{
  "encoder_parallel_block": false,
  "text_encoder_num_experts": 8,
  "adamw_lr_other_params": 0.0016
}
Rows from block 5 of the image encoder of a small contrastive image-text model, named by matrix and row number. Rows with one number belong to one neuron. Each number is 128 + 24 x the weight over its row's rms, rounded and kept within 0 to 255. All counts start at 0. Numbers have three digits each.
After each neuron's rows are labels from the 100 images, of 14848, where the neuron reaches its highest value: "responds to" is what is common among them; "colour at peak" is the nearest of a few named colours to the mean colour under the peak. Only what is clearly more common there than usual is listed. The data: photos with spoken descriptions (Open Images, Localized Narratives).
# fc1: MLP up (encoder.blocks.5.mlp.fc1.weight, 512x128), inputs 0-127
# fc2: MLP down (encoder.blocks.5.mlp.fc2.weight, 128x512, transposed), outputs 0-127

fc1.492:129153096127104128147162126128125210137121132127115125053150124120130129129120132129170134131114124122129113126161162142131133132135125126161134127114091075128133119127128137123125128124137132133124127133147144114145135138120118125122129255139128132126128088097130179145142130128119137129126132107122130088134126131114116125134102138123125128117129206127099130129178135118132128107121
fc2.492:130128108136088124186067140124125128115129022128125128111158127129129122083127132131131130131123129159133126128129173128124126138125083153166119128128129124129122134122070129137133109128095137103126160128116087127126102137131159131123124120054127132149126157128136126053129186128125126130142128134123121128129128129097125129208187127137135127111166085128131128128129115114133121130101
responds to: text has "dark"
colour at peak: black

fc1.382:170125150129130125128137161139138127132131094147128124147101143111127116122100139120137124143128000126120123126128128128150127121133129128116128151130128144128126128125112095129127143146104121127128127129130095194150124136128104130133124128140127129122123123142128140135134124186127128128104130129129000128148129128140123128089126128132129127134138127118125129125132128078130131122128
fc2.382:147094130129122125125131197126133140130137127157107128185128148140134108125131128110153111126128000112128128148121128114132128135133123117127128103128127126079127128160084135131155164128157119129131125111131067122177128114129123123130145127126109113127094133152142123138135129163131142128115133128124138129131125169064100127137121115132159136134128119127069128128117139128153128112128
responds to: text has "sky"; text has "water"; text has "buildings"
colour at peak: grey

fc1.9:127126156219170139125126119128141130134122124127130153122127120112134168137127147127128129139119125127135164124125126129127119131130128122161139122138134122126126129133127186125128126125131127129126039129143128131127126102139129135146128121169127152130128128128156128136127117127126119127124128129124121131130128124154126128000124128134129124133144133137116129127103127129125129128121
fc2.9:128128130128113151127131127127126127128128128127129110134129118127127130133126128137123128128130150128119128128129119124125128141128128090143129063145127129129130125152129122085157128125128129159124128126145132126129128122126126124129147130128151125124094130128136130150129071127130092091128130131113128125102122126146128132000126132128129128126227156154129138127127167124138149130128
responds to: text has "sky"; text has "trees"; text has "mountains"; text has "plants"
colour at peak: grey

fc1.111:126128193136132142105148128015093127125128127138128129085127129143125122162130135139131124166131137130118111128131126128106130113130232145129144131130113130126131135130122128102128122114130126139143124091077124140133129120052143127128126190134136130132127134125138110128116135129119124117129107187130142114126097097139055127143128128128140146143196127122138131106126131130095139118101
fc2.111:125124127138130130149133131000123116136128132081134126132143126133124135104113130120125129139150140122115130148129129128114127120122135131132132134130129130129128181125105123131114111129125130128123119121126117136127147119128130131127118127131243129128127175130125130128090122129126127105089102133167124123127123125131125128122131119127122124140153127174128126131131129124059142141127
responds to: text has "people"
colour at peak: black

fc1.86:141112126128130131128122133137130116134128102132129190138230127142089034110131169123128125133149128131125130119143127102133126115126116123128135119129116121140121129128128126133093131123130128141128132121179141130097121128130124126124013133132128159079124138131097188064119139125121148135112126131128131160096129126124130128124081127133164128117174154113128127132115136129123129168120
fc2.86:130114150142121128125136121123145125134109128131141124138132140108122143157121128125120129114129144127105213138121127144129140128152136108152127129129126127140128127105131120129096135149076138000064135131127121077081128111132106168098110130131160106129092131116164162123126129101123127127104129162138143139129127137123121129139191056127153123126112109129128124142130124128141127131128
responds to: text has "trees"; text has "plants"
colour at peak: pink

fc1.505:124125128138146128103127138128125137128154093129140119163071064122139000126181129118122128115141075129128132132130099143129147146150116106159121128122130125132122128128132127130216120090127132128122123104126132124130126118125126128130127133100132128129143126128129162125129129170135133122044114128094127162125130127129129124130128134116159124124198127135141111095112126129129126125127
fc2.505:129127128136128117130164128133150123142130130161129127111135114126164016127172122124123141115145128180110131125111129126122124129126092135125129124127131113134095135121128130116126133135149192128129128115149177114139128128154128125128132111113128131130050121049125125125116130149129170129126094122127130117214125128114128129142147128094047124123095128151108148135113123166127127147162
responds to: text has "sky"
colour at peak: pink

fc1.435:124119130130135103128143128132127196129127128132128145101124129111142012163127124137128131159140127120129122126094123127128133135128127128124133134131130128079131129128142104109125128137137125058189128125129119129125128224129084127147093127110152134129201120079172124109195144133123126141128137113145128158130159126121127135123128134137137128113141123128124100128130148119128128184145
fc2.435:115147151152133125137124076120114103117126099130135155129115128138182136128130127138127138124125131112127142129117128128128122129125125127175127126126118140133125100134129111128129084129135142108119109087131153127133128138128191128144123140129143139097129115046104166142121082125128120138123131105162099126123104126180163161195128129128137252104123128137131109129203128157144127111129
responds to: text has "trees"; text has "sky"; text has "plants"; text has "buildings"
colour at peak: grey

fc1.408:130143128129101132091125133098142135230097126154127122099097126119131156142132115144109125118140132140059124126143136111110130139131117126129130133113161129132118128123119125128160128097126096137075100127131169147185146168129170074192129143137128126129139129146128131129129129132133123144127071126224133135125138122146122140131118180102131134167172107108112130126129119156136109132139
fc2.408:161132128124128148131124159059156112156142133127136119135121134107108135121143077119131128130132121107141129117112134195139122124129142127109133119093114128175127152114121126124127133142129099094133167137131141120127137131128142143128133101129104120118090152126114074133129131050131189107125012125126108134124132152213126174136143128121106129127143130132114152139138116147124117100110
responds to: text has "sky"
colour at peak: black

fc1.375:171133181136127118123129116127126154128145124128131162125128138132126194160128128136107119128128157127150119096137129126097155129127133128145127128122109131127122128130118205130129112128133123146123119111123135124093126110128127126134115127141020118175119129131144125125125155132132119148127131125091125153131141128160136113032127117134143126125148107128153130030115134053125111132104
fc2.375:145129130126128120125134112120126132139138175129162131127191108091129187123130150139128130136126191121123120133132131124039131126168037132127153070130128124140124110124124126145129174128130066134135123127127163134135132125121120117114136129156128113118076128127132123128128125181143128122125102116129129129107123095128140133027128113103120128155138123128128133127122168103125145105125
responds to: text has "sky"
colour at peak: grey

fc1.143:105117137141110128128119124127127127219130131123126129171142128126095084128122128134108127111133129128127128127135121136126127128145137128128088109089128150132129135117166136128134162131105167123147127145133134132126143128101142128109127129127124131125105128050127114125000130126129129131128134075134168067129118129133099127128147189136139126108063127127166170128145128127128122127133
fc2.143:044134127131112140118128126132130140155126169130121135135123159124073131131157086055135127088135121140132111129132130123129112129149126133084059059129113145119128119112123128127158181133121127159121117118123109115078126153127128126119132143193123126120113129193145139127130195118128134133177112134124113105149146128108124152130110109158091122126131145128106130119142177093132109128126
responds to: text has "white"
colour at peak: white; pink

fc1.93:126087129128129139142127125130129129170126083128128114132070128130124053120117129125127131130146147132128134129101113135134129128148121130130159032137165126127127130088126148115169129125120135113123127131012124091130138091124135120119111130135126133169127167129137135123128131146139130128129135183131121171128169121120128121081088088143127102129135160128072095128130116097128129124127
fc2.93:141097125136119128109123118128131129129130192138111116141132141128131126127128099148122042120147125124131115129123121095212124130106225125128129133130132098134144144035127131121134135136135101124130128134149127043116127152120128126126129092104113128124125117144101125130115128185126127123131128127076088130135128131113147144109129077150128149128126149128108116127154159088137130131129
responds to: text has "trees"; text has "sky"; text has "buildings"; text has "grass"
colour at peak: grey

fc1.359:124114131105134127127128131129131127157128123092129127207129115104126133180124137104159073127127126126136140128148086138196136128128126127128152124025125133129090128045125127054128126127128124115124137129221161128128142097074192130130128124140120145120129131151122128112128127128128095125125140130129158117127129133131124148144118132138136125129130129116096126134131122127130121132126
fc2.359:111045208129131129129156131020130128130128127125122181128124125159164130143125138098131055124190140189124069146133128194121123142125118107103090125166128137123141124124126127086125134128098128130143130124129184141131131130119127130129144148129130140134120127136113127131145123126126112113125133114131080122127124173123123128132092144120126128137128128127135128124147117117132128127122
responds to: text has "people"
colour at peak: grey

fc1.124:128133105104128127131133143129125125128127131209107128128130133137165131195142129127126128128121127124128120110120128126124126141129134125154163128145156130078174128098173084121127109009106132141107133116128127119121172129189125121129130129118140136128177129121129162129006135131128116147121124128130128103129117135131131109125133128130133120127157103124130127137132130131123102094132
fc2.124:114126182127051121224135129185139132134124117136124154101126129143125116122171153125128094141127132183070130125132120168125137127130156130119127133122129149142107126156125124123129128124128057127166128146196127128130123122138130125124146109124129130160128130104129125172123131086129132112131066129116126116129131121059162129126148128127126128129122153086158119126127142128072126129134
responds to: text has "sitting"; text has "table"; text has "two"; text has "man"
colour at peak: pink