config.yaml
image_size: 40
text_encoder_norm_position: "pre"
text_encoder_experts_per_token: 2
momentum: 0.95
lr_schedule: "wsd"
Rows from block 3 of the text encoder of a small contrastive image-text model, named by matrix and row number. Rows with one number within an expert belong to one neuron, the router's apart. Each number is 200 + 20 x the weight over its row's rms, rounded and kept within 0 to 999. All counts start at 0.
Before each expert's rows are labels from the 100 texts, of 14848, where the router gives the expert most weight on average: "fires on" is the input token at the peak. Only what is clearly more common there than usual is listed. The data: photos with spoken descriptions (Open Images, Localized Narratives).
# router: router (text_encoder.blocks.3.mlp.router.weight, 8x192, trained with AdamW), inputs 64-127
# up: expert up (text_encoder.blocks.3.mlp.up, 8x96x192), inputs 64-127
# down: expert down (text_encoder.blocks.3.mlp.down, 8x192x96, transposed), outputs 64-127

# expert 5
fires on: "a"; "on"
router.5,207,206,206,202,195,180,187,166,211,196,218,245,209,208,197,201,202,197,213,205,246,224,211,184,218,198,181,203,217,194,249,132,207,228,185,170,208,201,205,191,192,211,199,201,188,216,206,197,197,195,202,197,182,180,199,132,163,194,194,191,211,201,202,233
up.5,208,200,212,198,200,200,225,176,200,200,132,184,200,199,200,200,200,200,192,197,207,190,214,213,169,200,187,200,199,254,192,188,205,200,217,201,200,213,194,215,192,200,201,196,199,200,200,200,243,219,200,200,202,236,131,204,199,198,200,200,196,200,199,152
down.5,207,205,387,199,200,204,220,210,200,194,199,198,202,221,202,200,200,195,211,189,191,180,117,205,193,196,200,197,200,166,198,194,209,200,201,204,201,200,199,201,200,201,186,203,200,194,202,201,208,196,199,202,202,204,255,198,197,182,200,199,200,197,177,199
up.6,202,200,197,219,200,200,197,201,200,200,213,263,200,195,200,200,200,200,206,193,304,215,204,155,190,200,166,200,180,181,200,200,199,224,219,212,200,198,240,219,194,200,184,196,196,200,199,200,183,193,200,200,196,214,184,221,209,324,200,200,203,200,199,241
down.6,202,199,200,164,199,199,192,202,200,199,270,176,200,169,201,204,200,199,200,213,148,204,199,197,193,198,235,200,188,204,202,198,200,200,191,198,187,193,195,200,195,189,231,199,225,200,209,198,208,179,205,204,180,198,204,204,197,229,204,204,210,207,135,166
up.7,197,200,133,199,200,200,187,101,200,200,199,203,200,196,200,200,200,200,216,204,197,207,209,199,176,200,176,200,200,230,185,228,194,204,197,210,200,200,206,209,200,200,206,199,199,200,210,200,201,200,200,200,195,201,186,200,197,203,200,200,265,200,200,198
down.7,193,204,312,195,197,200,130,279,201,191,198,198,200,194,201,205,200,197,201,201,200,208,204,200,199,199,249,198,183,247,194,184,204,247,206,201,200,204,232,224,202,198,199,199,199,200,200,201,228,200,200,200,257,201,173,201,201,149,206,197,216,199,197,197
up.8,177,200,218,200,200,200,138,205,200,200,191,211,200,200,200,200,200,200,202,207,189,203,198,206,243,200,198,200,176,234,194,184,219,194,152,172,200,228,159,205,198,200,203,199,192,200,188,200,205,197,200,200,220,200,196,226,242,193,200,200,255,200,156,165
down.8,188,190,167,202,204,191,194,238,177,216,125,207,200,200,200,196,207,254,187,203,197,200,189,269,197,200,202,202,193,199,220,197,198,199,223,201,217,210,205,201,198,207,282,199,220,205,200,191,209,199,205,198,204,180,200,198,198,200,203,197,199,196,206,236
up.9,237,200,184,207,200,200,205,206,200,200,200,202,200,193,200,200,200,200,201,201,202,203,199,201,244,200,147,200,201,243,200,208,199,195,200,199,200,195,214,200,216,200,202,202,175,200,205,200,159,200,200,200,192,185,195,163,219,201,200,200,208,200,200,228
down.9,199,200,276,200,200,202,192,219,195,202,201,257,200,200,199,201,200,200,200,199,204,200,201,199,120,199,192,202,201,202,208,198,200,212,201,200,201,201,214,199,155,204,151,229,204,200,197,200,208,200,200,199,198,234,192,250,175,200,203,200,194,200,206,203

# expert 0
fires on: "in"; "on"; "are"
router.0,202,204,183,199,184,201,236,257,225,197,180,224,202,186,197,205,193,208,199,165,186,207,193,166,215,199,225,181,181,230,220,169,196,201,215,200,198,207,193,186,217,200,245,195,214,194,190,207,194,192,199,195,197,199,241,231,226,177,203,192,212,191,217,251
up.5,181,200,168,198,200,200,182,210,200,200,164,194,200,198,200,200,200,200,199,301,144,210,201,168,200,200,230,200,201,119,202,299,201,204,191,224,200,202,201,189,215,200,200,211,217,200,210,200,199,201,200,200,185,205,232,208,197,197,200,200,204,200,205,212
down.5,200,202,200,200,199,200,191,201,205,201,221,221,200,200,199,199,197,188,199,200,200,182,194,198,200,197,228,199,200,197,196,199,196,201,201,205,199,199,189,200,209,200,202,201,199,175,199,200,173,183,199,193,199,176,207,145,193,199,201,199,207,199,203,170
up.6,228,200,208,192,200,200,200,187,200,200,196,211,200,237,200,200,200,200,170,232,177,200,204,135,264,200,208,200,140,195,200,198,186,173,202,215,200,153,199,255,206,200,172,202,179,200,196,200,214,240,200,200,216,198,240,190,204,166,200,200,200,201,299,202
down.6,169,199,199,170,214,201,203,204,200,195,201,209,165,240,200,196,203,137,164,201,202,201,181,235,200,213,214,196,200,196,216,198,203,196,201,193,201,215,199,196,198,201,201,174,236,235,211,200,211,201,200,156,114,200,196,200,199,204,190,202,218,200,201,201
up.7,138,200,180,199,200,200,259,126,200,200,216,206,200,195,200,200,200,200,201,199,128,200,197,149,247,200,207,200,213,148,198,217,197,204,201,154,200,215,211,212,202,200,197,197,197,200,216,200,196,186,200,200,169,192,201,114,200,197,200,200,178,200,248,135
down.7,198,199,183,197,203,197,235,201,199,203,200,193,200,196,200,201,200,206,200,211,200,203,200,200,210,199,217,203,198,206,198,228,209,206,202,229,202,164,199,195,234,199,192,181,200,200,200,200,200,200,200,200,196,208,238,169,195,198,202,208,170,200,174,199
up.8,202,200,165,230,200,200,201,210,200,200,238,189,200,186,200,200,200,200,206,197,198,234,201,193,210,200,328,200,243,212,190,199,200,200,214,212,200,196,202,200,244,200,202,174,200,200,217,200,177,207,200,200,201,324,202,227,98,195,200,200,212,200,200,222
down.8,204,200,268,237,199,200,216,203,184,198,203,199,198,201,202,201,199,205,199,200,205,206,219,222,178,200,200,199,300,189,189,223,201,200,200,202,199,199,199,203,214,200,195,235,201,202,200,200,204,198,188,199,202,90,202,180,203,208,201,199,203,201,258,189
up.9,261,200,173,253,200,200,194,238,200,200,169,221,200,200,200,200,200,200,208,212,212,220,199,191,199,200,200,200,151,190,211,200,196,150,201,206,200,194,220,192,115,200,199,208,200,200,202,200,180,235,200,200,251,203,215,188,186,205,200,200,198,200,199,194
down.9,202,194,174,201,203,200,198,37,194,200,135,252,200,200,199,201,201,205,193,200,153,178,210,216,200,200,203,200,191,194,205,198,210,209,207,169,202,201,225,198,207,200,187,199,238,212,202,200,224,208,222,200,200,193,201,204,162,199,202,197,202,200,188,204

# expert 1
fires on: "in"; "on"
router.1,190,201,191,197,201,203,225,184,193,206,188,245,205,220,203,202,196,185,209,193,197,182,173,207,176,195,262,215,190,203,157,223,188,186,183,191,198,201,177,183,208,207,183,199,198,173,202,222,221,201,201,197,169,242,188,236,198,162,179,191,196,202,213,153
up.5,208,200,202,206,200,200,178,197,200,200,186,200,200,199,200,200,200,200,193,258,200,191,199,185,200,200,215,200,177,197,218,123,200,213,199,200,200,198,179,200,200,200,216,191,198,200,201,200,193,201,200,200,217,198,293,192,221,199,200,200,199,200,194,200
down.5,200,203,205,217,199,200,225,176,201,199,200,203,198,200,200,200,200,211,199,204,128,291,199,205,205,199,234,200,200,265,245,183,203,201,203,201,200,198,166,195,200,200,200,182,201,202,202,201,207,200,201,204,198,208,199,279,227,215,208,200,202,199,191,214
up.6,156,200,206,250,200,200,231,200,200,200,202,175,200,204,200,200,200,200,207,204,193,173,198,201,199,200,234,200,232,202,201,193,200,176,215,198,200,184,202,195,126,200,205,152,200,200,197,200,208,201,200,200,200,186,217,245,201,221,200,200,200,200,203,190
down.6,116,244,202,197,201,234,173,203,200,172,203,194,198,199,178,200,200,189,200,134,196,199,200,198,202,200,198,188,197,202,200,200,200,199,201,200,189,200,234,200,187,200,196,179,199,201,200,201,197,201,199,200,201,197,198,214,198,223,200,201,140,200,200,229
up.7,212,200,201,197,200,200,201,176,200,200,205,215,200,168,200,200,200,200,211,194,165,213,198,195,196,200,205,200,200,185,186,240,185,200,201,245,200,205,259,206,183,200,235,202,201,200,202,200,197,210,200,200,194,85,205,213,235,214,200,200,167,200,208,198
down.7,202,187,198,166,200,200,177,211,179,201,201,202,200,200,210,196,197,201,230,183,183,196,194,188,210,205,199,160,204,200,192,182,203,149,206,193,178,181,196,233,190,202,180,200,171,196,210,175,201,200,221,201,221,262,200,210,198,215,196,203,202,201,200,200
up.8,199,200,194,249,200,200,205,200,200,200,210,207,200,143,200,200,200,200,179,202,208,174,197,196,181,200,225,200,208,202,200,199,202,209,207,213,200,212,308,136,204,200,203,198,221,200,198,200,194,181,200,200,220,189,202,151,199,203,200,200,194,200,201,209
down.8,200,207,198,199,196,199,216,173,208,194,202,172,186,200,200,209,199,199,188,202,198,212,194,193,210,200,197,221,183,200,200,151,202,183,199,219,250,200,200,198,198,195,212,200,190,200,200,255,220,199,198,197,197,262,209,310,199,211,205,202,200,211,221,195
up.9,189,200,217,199,200,200,209,171,200,200,200,206,200,175,200,200,200,200,198,206,206,178,228,164,243,200,208,200,191,210,199,156,208,201,209,203,200,232,183,189,202,200,200,114,205,200,205,200,294,204,200,200,201,209,196,159,197,200,200,200,202,200,237,200
down.9,201,200,210,230,202,198,190,200,202,203,229,190,200,236,200,163,201,203,199,132,269,239,179,212,214,200,199,202,210,200,197,206,200,197,197,202,201,199,157,187,197,199,156,237,197,193,233,203,194,200,219,212,197,200,205,197,200,206,172,200,200,201,211,185

# expert 4
fires on: "."; "there"; ","; "<end>"
router.4,199,200,186,235,199,193,240,244,199,202,176,110,198,188,200,208,197,198,191,173,228,197,210,194,192,205,173,206,229,185,194,212,217,166,179,192,200,213,203,199,142,206,170,181,215,201,212,209,220,227,202,197,183,182,175,218,209,198,202,192,236,199,184,213
up.5,212,200,177,205,200,200,184,199,200,200,199,197,200,128,200,200,200,200,198,219,177,205,186,283,201,200,209,198,259,190,207,203,230,200,215,224,200,224,183,165,187,200,199,201,150,200,315,200,181,228,200,200,191,199,205,224,194,155,199,200,217,200,183,196
down.5,201,195,200,199,200,197,200,197,186,220,201,204,205,200,200,200,200,203,184,200,199,207,199,199,204,199,200,199,199,200,200,200,198,200,211,200,243,193,203,201,201,202,200,204,200,201,0,207,200,203,190,211,200,200,197,197,200,199,226,200,201,198,194,200
up.6,200,200,191,207,200,200,141,201,200,200,206,194,200,200,200,200,200,200,204,190,201,152,207,178,183,200,202,200,209,247,206,207,211,221,214,201,200,190,136,201,221,200,201,180,202,200,196,200,306,198,200,200,197,216,197,190,216,197,200,200,220,200,205,101
down.6,201,186,233,201,200,199,175,214,184,211,200,161,200,200,200,200,203,202,210,202,198,227,205,200,194,210,199,200,235,200,201,227,198,160,199,198,198,200,208,193,269,199,194,171,160,200,201,190,93,189,204,202,200,198,194,199,203,206,214,110,200,201,175,224
up.7,196,200,205,186,200,201,200,200,200,200,204,198,200,202,200,200,200,200,196,222,215,213,192,192,202,200,199,200,182,203,201,194,198,211,189,210,200,180,200,209,198,200,211,99,163,200,245,200,212,194,200,200,197,210,201,211,195,200,200,200,198,200,183,192
down.7,204,168,204,201,203,186,204,207,175,200,204,198,220,203,192,189,199,226,195,174,223,200,201,155,191,206,199,190,199,202,178,152,202,199,201,183,198,188,200,202,203,209,217,203,189,199,108,200,201,198,231,185,197,202,199,201,200,204,192,197,201,190,200,197
up.8,200,200,202,219,200,200,291,200,200,200,200,172,200,216,200,200,200,200,200,199,198,70,252,201,200,200,248,200,262,203,243,202,201,200,198,193,200,207,201,192,210,200,199,193,200,200,175,200,199,196,200,200,202,195,200,194,203,200,200,200,190,200,186,171
down.8,319,190,206,201,206,200,174,199,194,223,202,208,196,171,199,196,198,214,174,203,289,244,157,194,200,199,225,204,200,210,201,206,198,199,205,196,198,195,205,201,196,199,199,199,219,208,197,200,192,201,200,201,201,133,200,127,196,220,203,198,199,204,208,200
up.9,211,200,191,208,200,201,200,201,200,200,199,204,200,209,200,200,200,200,202,198,207,183,179,200,199,200,203,200,201,195,175,210,197,196,230,157,200,165,204,218,200,200,206,169,218,200,202,200,181,228,200,200,183,205,271,197,196,181,200,200,230,200,232,192
down.9,198,200,202,229,199,210,203,202,157,211,210,196,196,201,204,217,198,195,209,199,249,197,200,134,202,199,203,201,193,227,201,173,194,214,241,201,196,199,225,200,204,205,198,203,217,178,268,191,200,171,202,212,94,176,215,197,202,223,198,218,183,198,201,190