A small contrastive image-text model, trained from scratch: 40-pixel images.
Rows from block 2 of the text encoder of a small contrastive image-text model, named by matrix and row number. Rows with one number belong to one neuron. Each number is 500 + 40 x the weight over its row's rms, rounded and kept within 0 to 999. All counts start at 0. Numbers have three digits each.
After each neuron's rows are labels from the 100 texts, of 14848, where the neuron reaches its highest value: "fires on" is the input token at the peak. Only what is clearly more common there than usual is listed. The data: photos with spoken descriptions (Open Images, Localized Narratives).
# fc1: MLP up (text_encoder.blocks.2.mlp.fc1.weight, 576x192), inputs 0-95
# fc2: MLP down (text_encoder.blocks.2.mlp.fc2.weight, 192x576, transposed), outputs 0-95

fc1.430:496502500258500500500500500500500500514500500500497501485500500500500485500500498489500500496500499500476510495500500500500500500486503500494500500500504443500470368500500500500500500500500500500500501527500500501497500500484491500507500500500549500500500502425500499500502500500500480498
fc2.430:498595508494460517500502503511462447554429492500655503500678503532500488485518519404498400485505499499504453501496536528499482483506498494483488442500434495585557511502502503501491498482460501544500501495484482500498520555497457492512506508503503503459488498504490498499502543514393626498
fires on: "white"

fc1.109:511498500501500500500500500500500500501501500500502503847500501500500500500500497501500500627500454500516500500500500500500500500506499500499508500500445497500524502500500500500500500500500500510500500570500500503526500500499500500502500500500509500500500506548500424500500500500500501504
fc2.109:513538481499499501488498659500493519501510430500480557484500496501467500493597461500503503499502499492502500473505512501503522716494500485500494521498630472500498494493516491497504509503500505500499500497500500436498503479470499491495500500496378498498448502504501501498497485500503502454
fires on: "grass"; "green"

fc1.357:385502500501500500500500500501500500500500500500500499528500500500500500500500501500500500523500668500533485501500500500500493500501509500499525500500522635500502498500500500500500500500500500492500500662496500469511500500412482500520500500500522500500500534502500505500246500500500491568
fc2.357:503506540502494513504474513508499511473499462502493421541503497545451492499505622494510509493485465523490470437498533490455498500456500498512495486505485514503556500501504387497494503480505517496505472567494516485483504492504504486484498500500480507496526451491472550497492481500581471513
fires on: "pink"; "purple"; "violet"

fc1.536:501500500458500500500500500500500500500499500500507505467500501500500531500500500562500500677500500501493488501500500500500496500490500501502501500500429477500500502500500500500500500500500500511500500512501500502504500500462496500503500500500520500500500484493500509500591500500500794477
fc2.536:501524417477514462512508495499532556495504523505500500496569503499500514502534500495509494526488505522551501499399498555483352471543536505486522421487468496290517487425503499487494491519501495502413499486500470497491461493527495508480497496513535520526507503518512527501540500487502536519
fires on: "."; "<end>"; "smoke"

fc1.367:498498500422500500500500500500500500516527500500500500519500500501500504500500506455500500640500532501724496510500500500500498500337500500499498500500504507500498499500500500500500500500500500565500500554500500517500500500492498500505500500500478500500500501500500507500500500500500556501
fc2.367:501485704500487503502500499500500465419500501499496501499479499503500502502495499499500499503500491501542501482356497472503500511504500550501504525498517503498502499499501504500500511500501499493809502499505500481500500497506569497507493500480500492491459515497500462501474502502478569499
fires on: "water"; "river"; "lake"

fc1.330:501500500486500500500500500500500500503425500500500561385500500500500494500500500645500500582500466500592531497500500500500500500501501500592491500500500496500499327500500500500500500500500500276500500515504500503499500500640429500488500500500580500500500481528500563500554500500500652501
fc2.330:491497496530647514501510507493508539499501481491501437436546499541481496502476494491498501479493524458504500483474499479510482499520425501484499505499498501499483425451507501503495502515498500472495442477498500509500559501506515500543501495498501495486551504548482501499495471478501493484
fires on: "roof"; "<end>"; "there"

fc1.532:358498500406500500500500500500500500499498500500535501498500500500500505500500465716500500561500500500405514529500500500500500500497500500500500500500449381500564493500500500500500500500500500499500500524500500455500500500500554500501500500500497500500500495504500497500505500500500499501
fc2.532:460527625334497500500485421481502545502459483500547503500526500449496491482509590532500500497502488509503458495499504497451468500575397456499541504500355499435490500478527654513515497495493514455500521500501505510500507565488548495504516502488513513500499499522448563482513498666497488505
fires on: "white"

fc1.415:489500500482500500500500500501500500580501500500501510498500500500500502500500502496500500524500502500638500496500500500500498500514500500499500500500507499500505494500500500500500500500500500500500500503500500499478500500504460500493500500500546500500500165500500556500496500500500484457
fc2.415:524417639502528511496499489502503523498501500493493554585501495501503495503528468514499498392516536505518507489500498497520538515552502498493499501506501499498571482466500500499510500485517498499557500481501509612510507494526501493497497501494468499497518506559517517501504501484512497507
fires on: "text"; "banner"; "something"

fc1.251:391402500447500500500500500500500500589455500500500837624500500500500500500500501522500500556500547501311591498500500500500500500508455501622498500500470500500502499500500500500500500500500500535500499533501500499568500500500497500419500500500502500500500494500500551500500500500500500563
fc2.251:499308506490500602493498529486505443500497463498544529500501503487419492498500507501499499500510500500501500497500528481500497579501366484499500500503500498510483495499488500500501496496500495491500506503499500500496510500502558506503498494500507501472429523589500438501496373474497554508
fires on: "sky"; "."

fc1.26:318500500573500500500500500500500500811482500500512506498500500500500485500500713500500500499500500500501504501500500500500502500405500500543502500500500491500498501500500500500500500500500500548500500539500500500499500500500498500477500500500565500500500374493500500500496500500500500500
fc2.26:508498514497458498497495477499507511679539498513503464494495506537499449501497655417496502508499514504554486503504502438475398511489499502503504479496503546503499498503506498497505503516502510500489497495501500502501453484517403501500516513497560497540519333462515495501465502442507468503
fires on: "blue"

fc1.513:309501500381500500500500500501500500212168500500514498374500500500500504500500575493500500501500515500502500444500500500500500500498500500573500500500495499500503485500500500500500500500500500499500500564500500500500500500503465500490500500500500500500500505448500501500499500500500486496
fc2.513:515515499486586510497485628537503504380312501499481470461470498486505484516482493541496510499536497485422527490492545469536499538469497502547504500492524490511512544613507454496507506482521479476522490610495507487559553388480499494400503508498500504522489498500359495504519491382570500507
fires on: "white"; "yellow"

fc1.254:484500500510500500500500500501500500394528500500545589601500500500500708500500512497500500503500500498533500459500500500500499500464501500358499500500499440500526502500500500500500500500500500495500500741500500498501500500485500500493500500500511500500500502503500503500493500500500512454
fc2.254:486500628527502514507502481504444507510522484517477511552488486611520644499503422497499512498500343500501502522501496492500363510553500499504489501500553502497380501493502481491509514513523507496507500507488514499503519488525499500453505519499550501505494470500497534488471483421569504499
fires on: "red"; "this"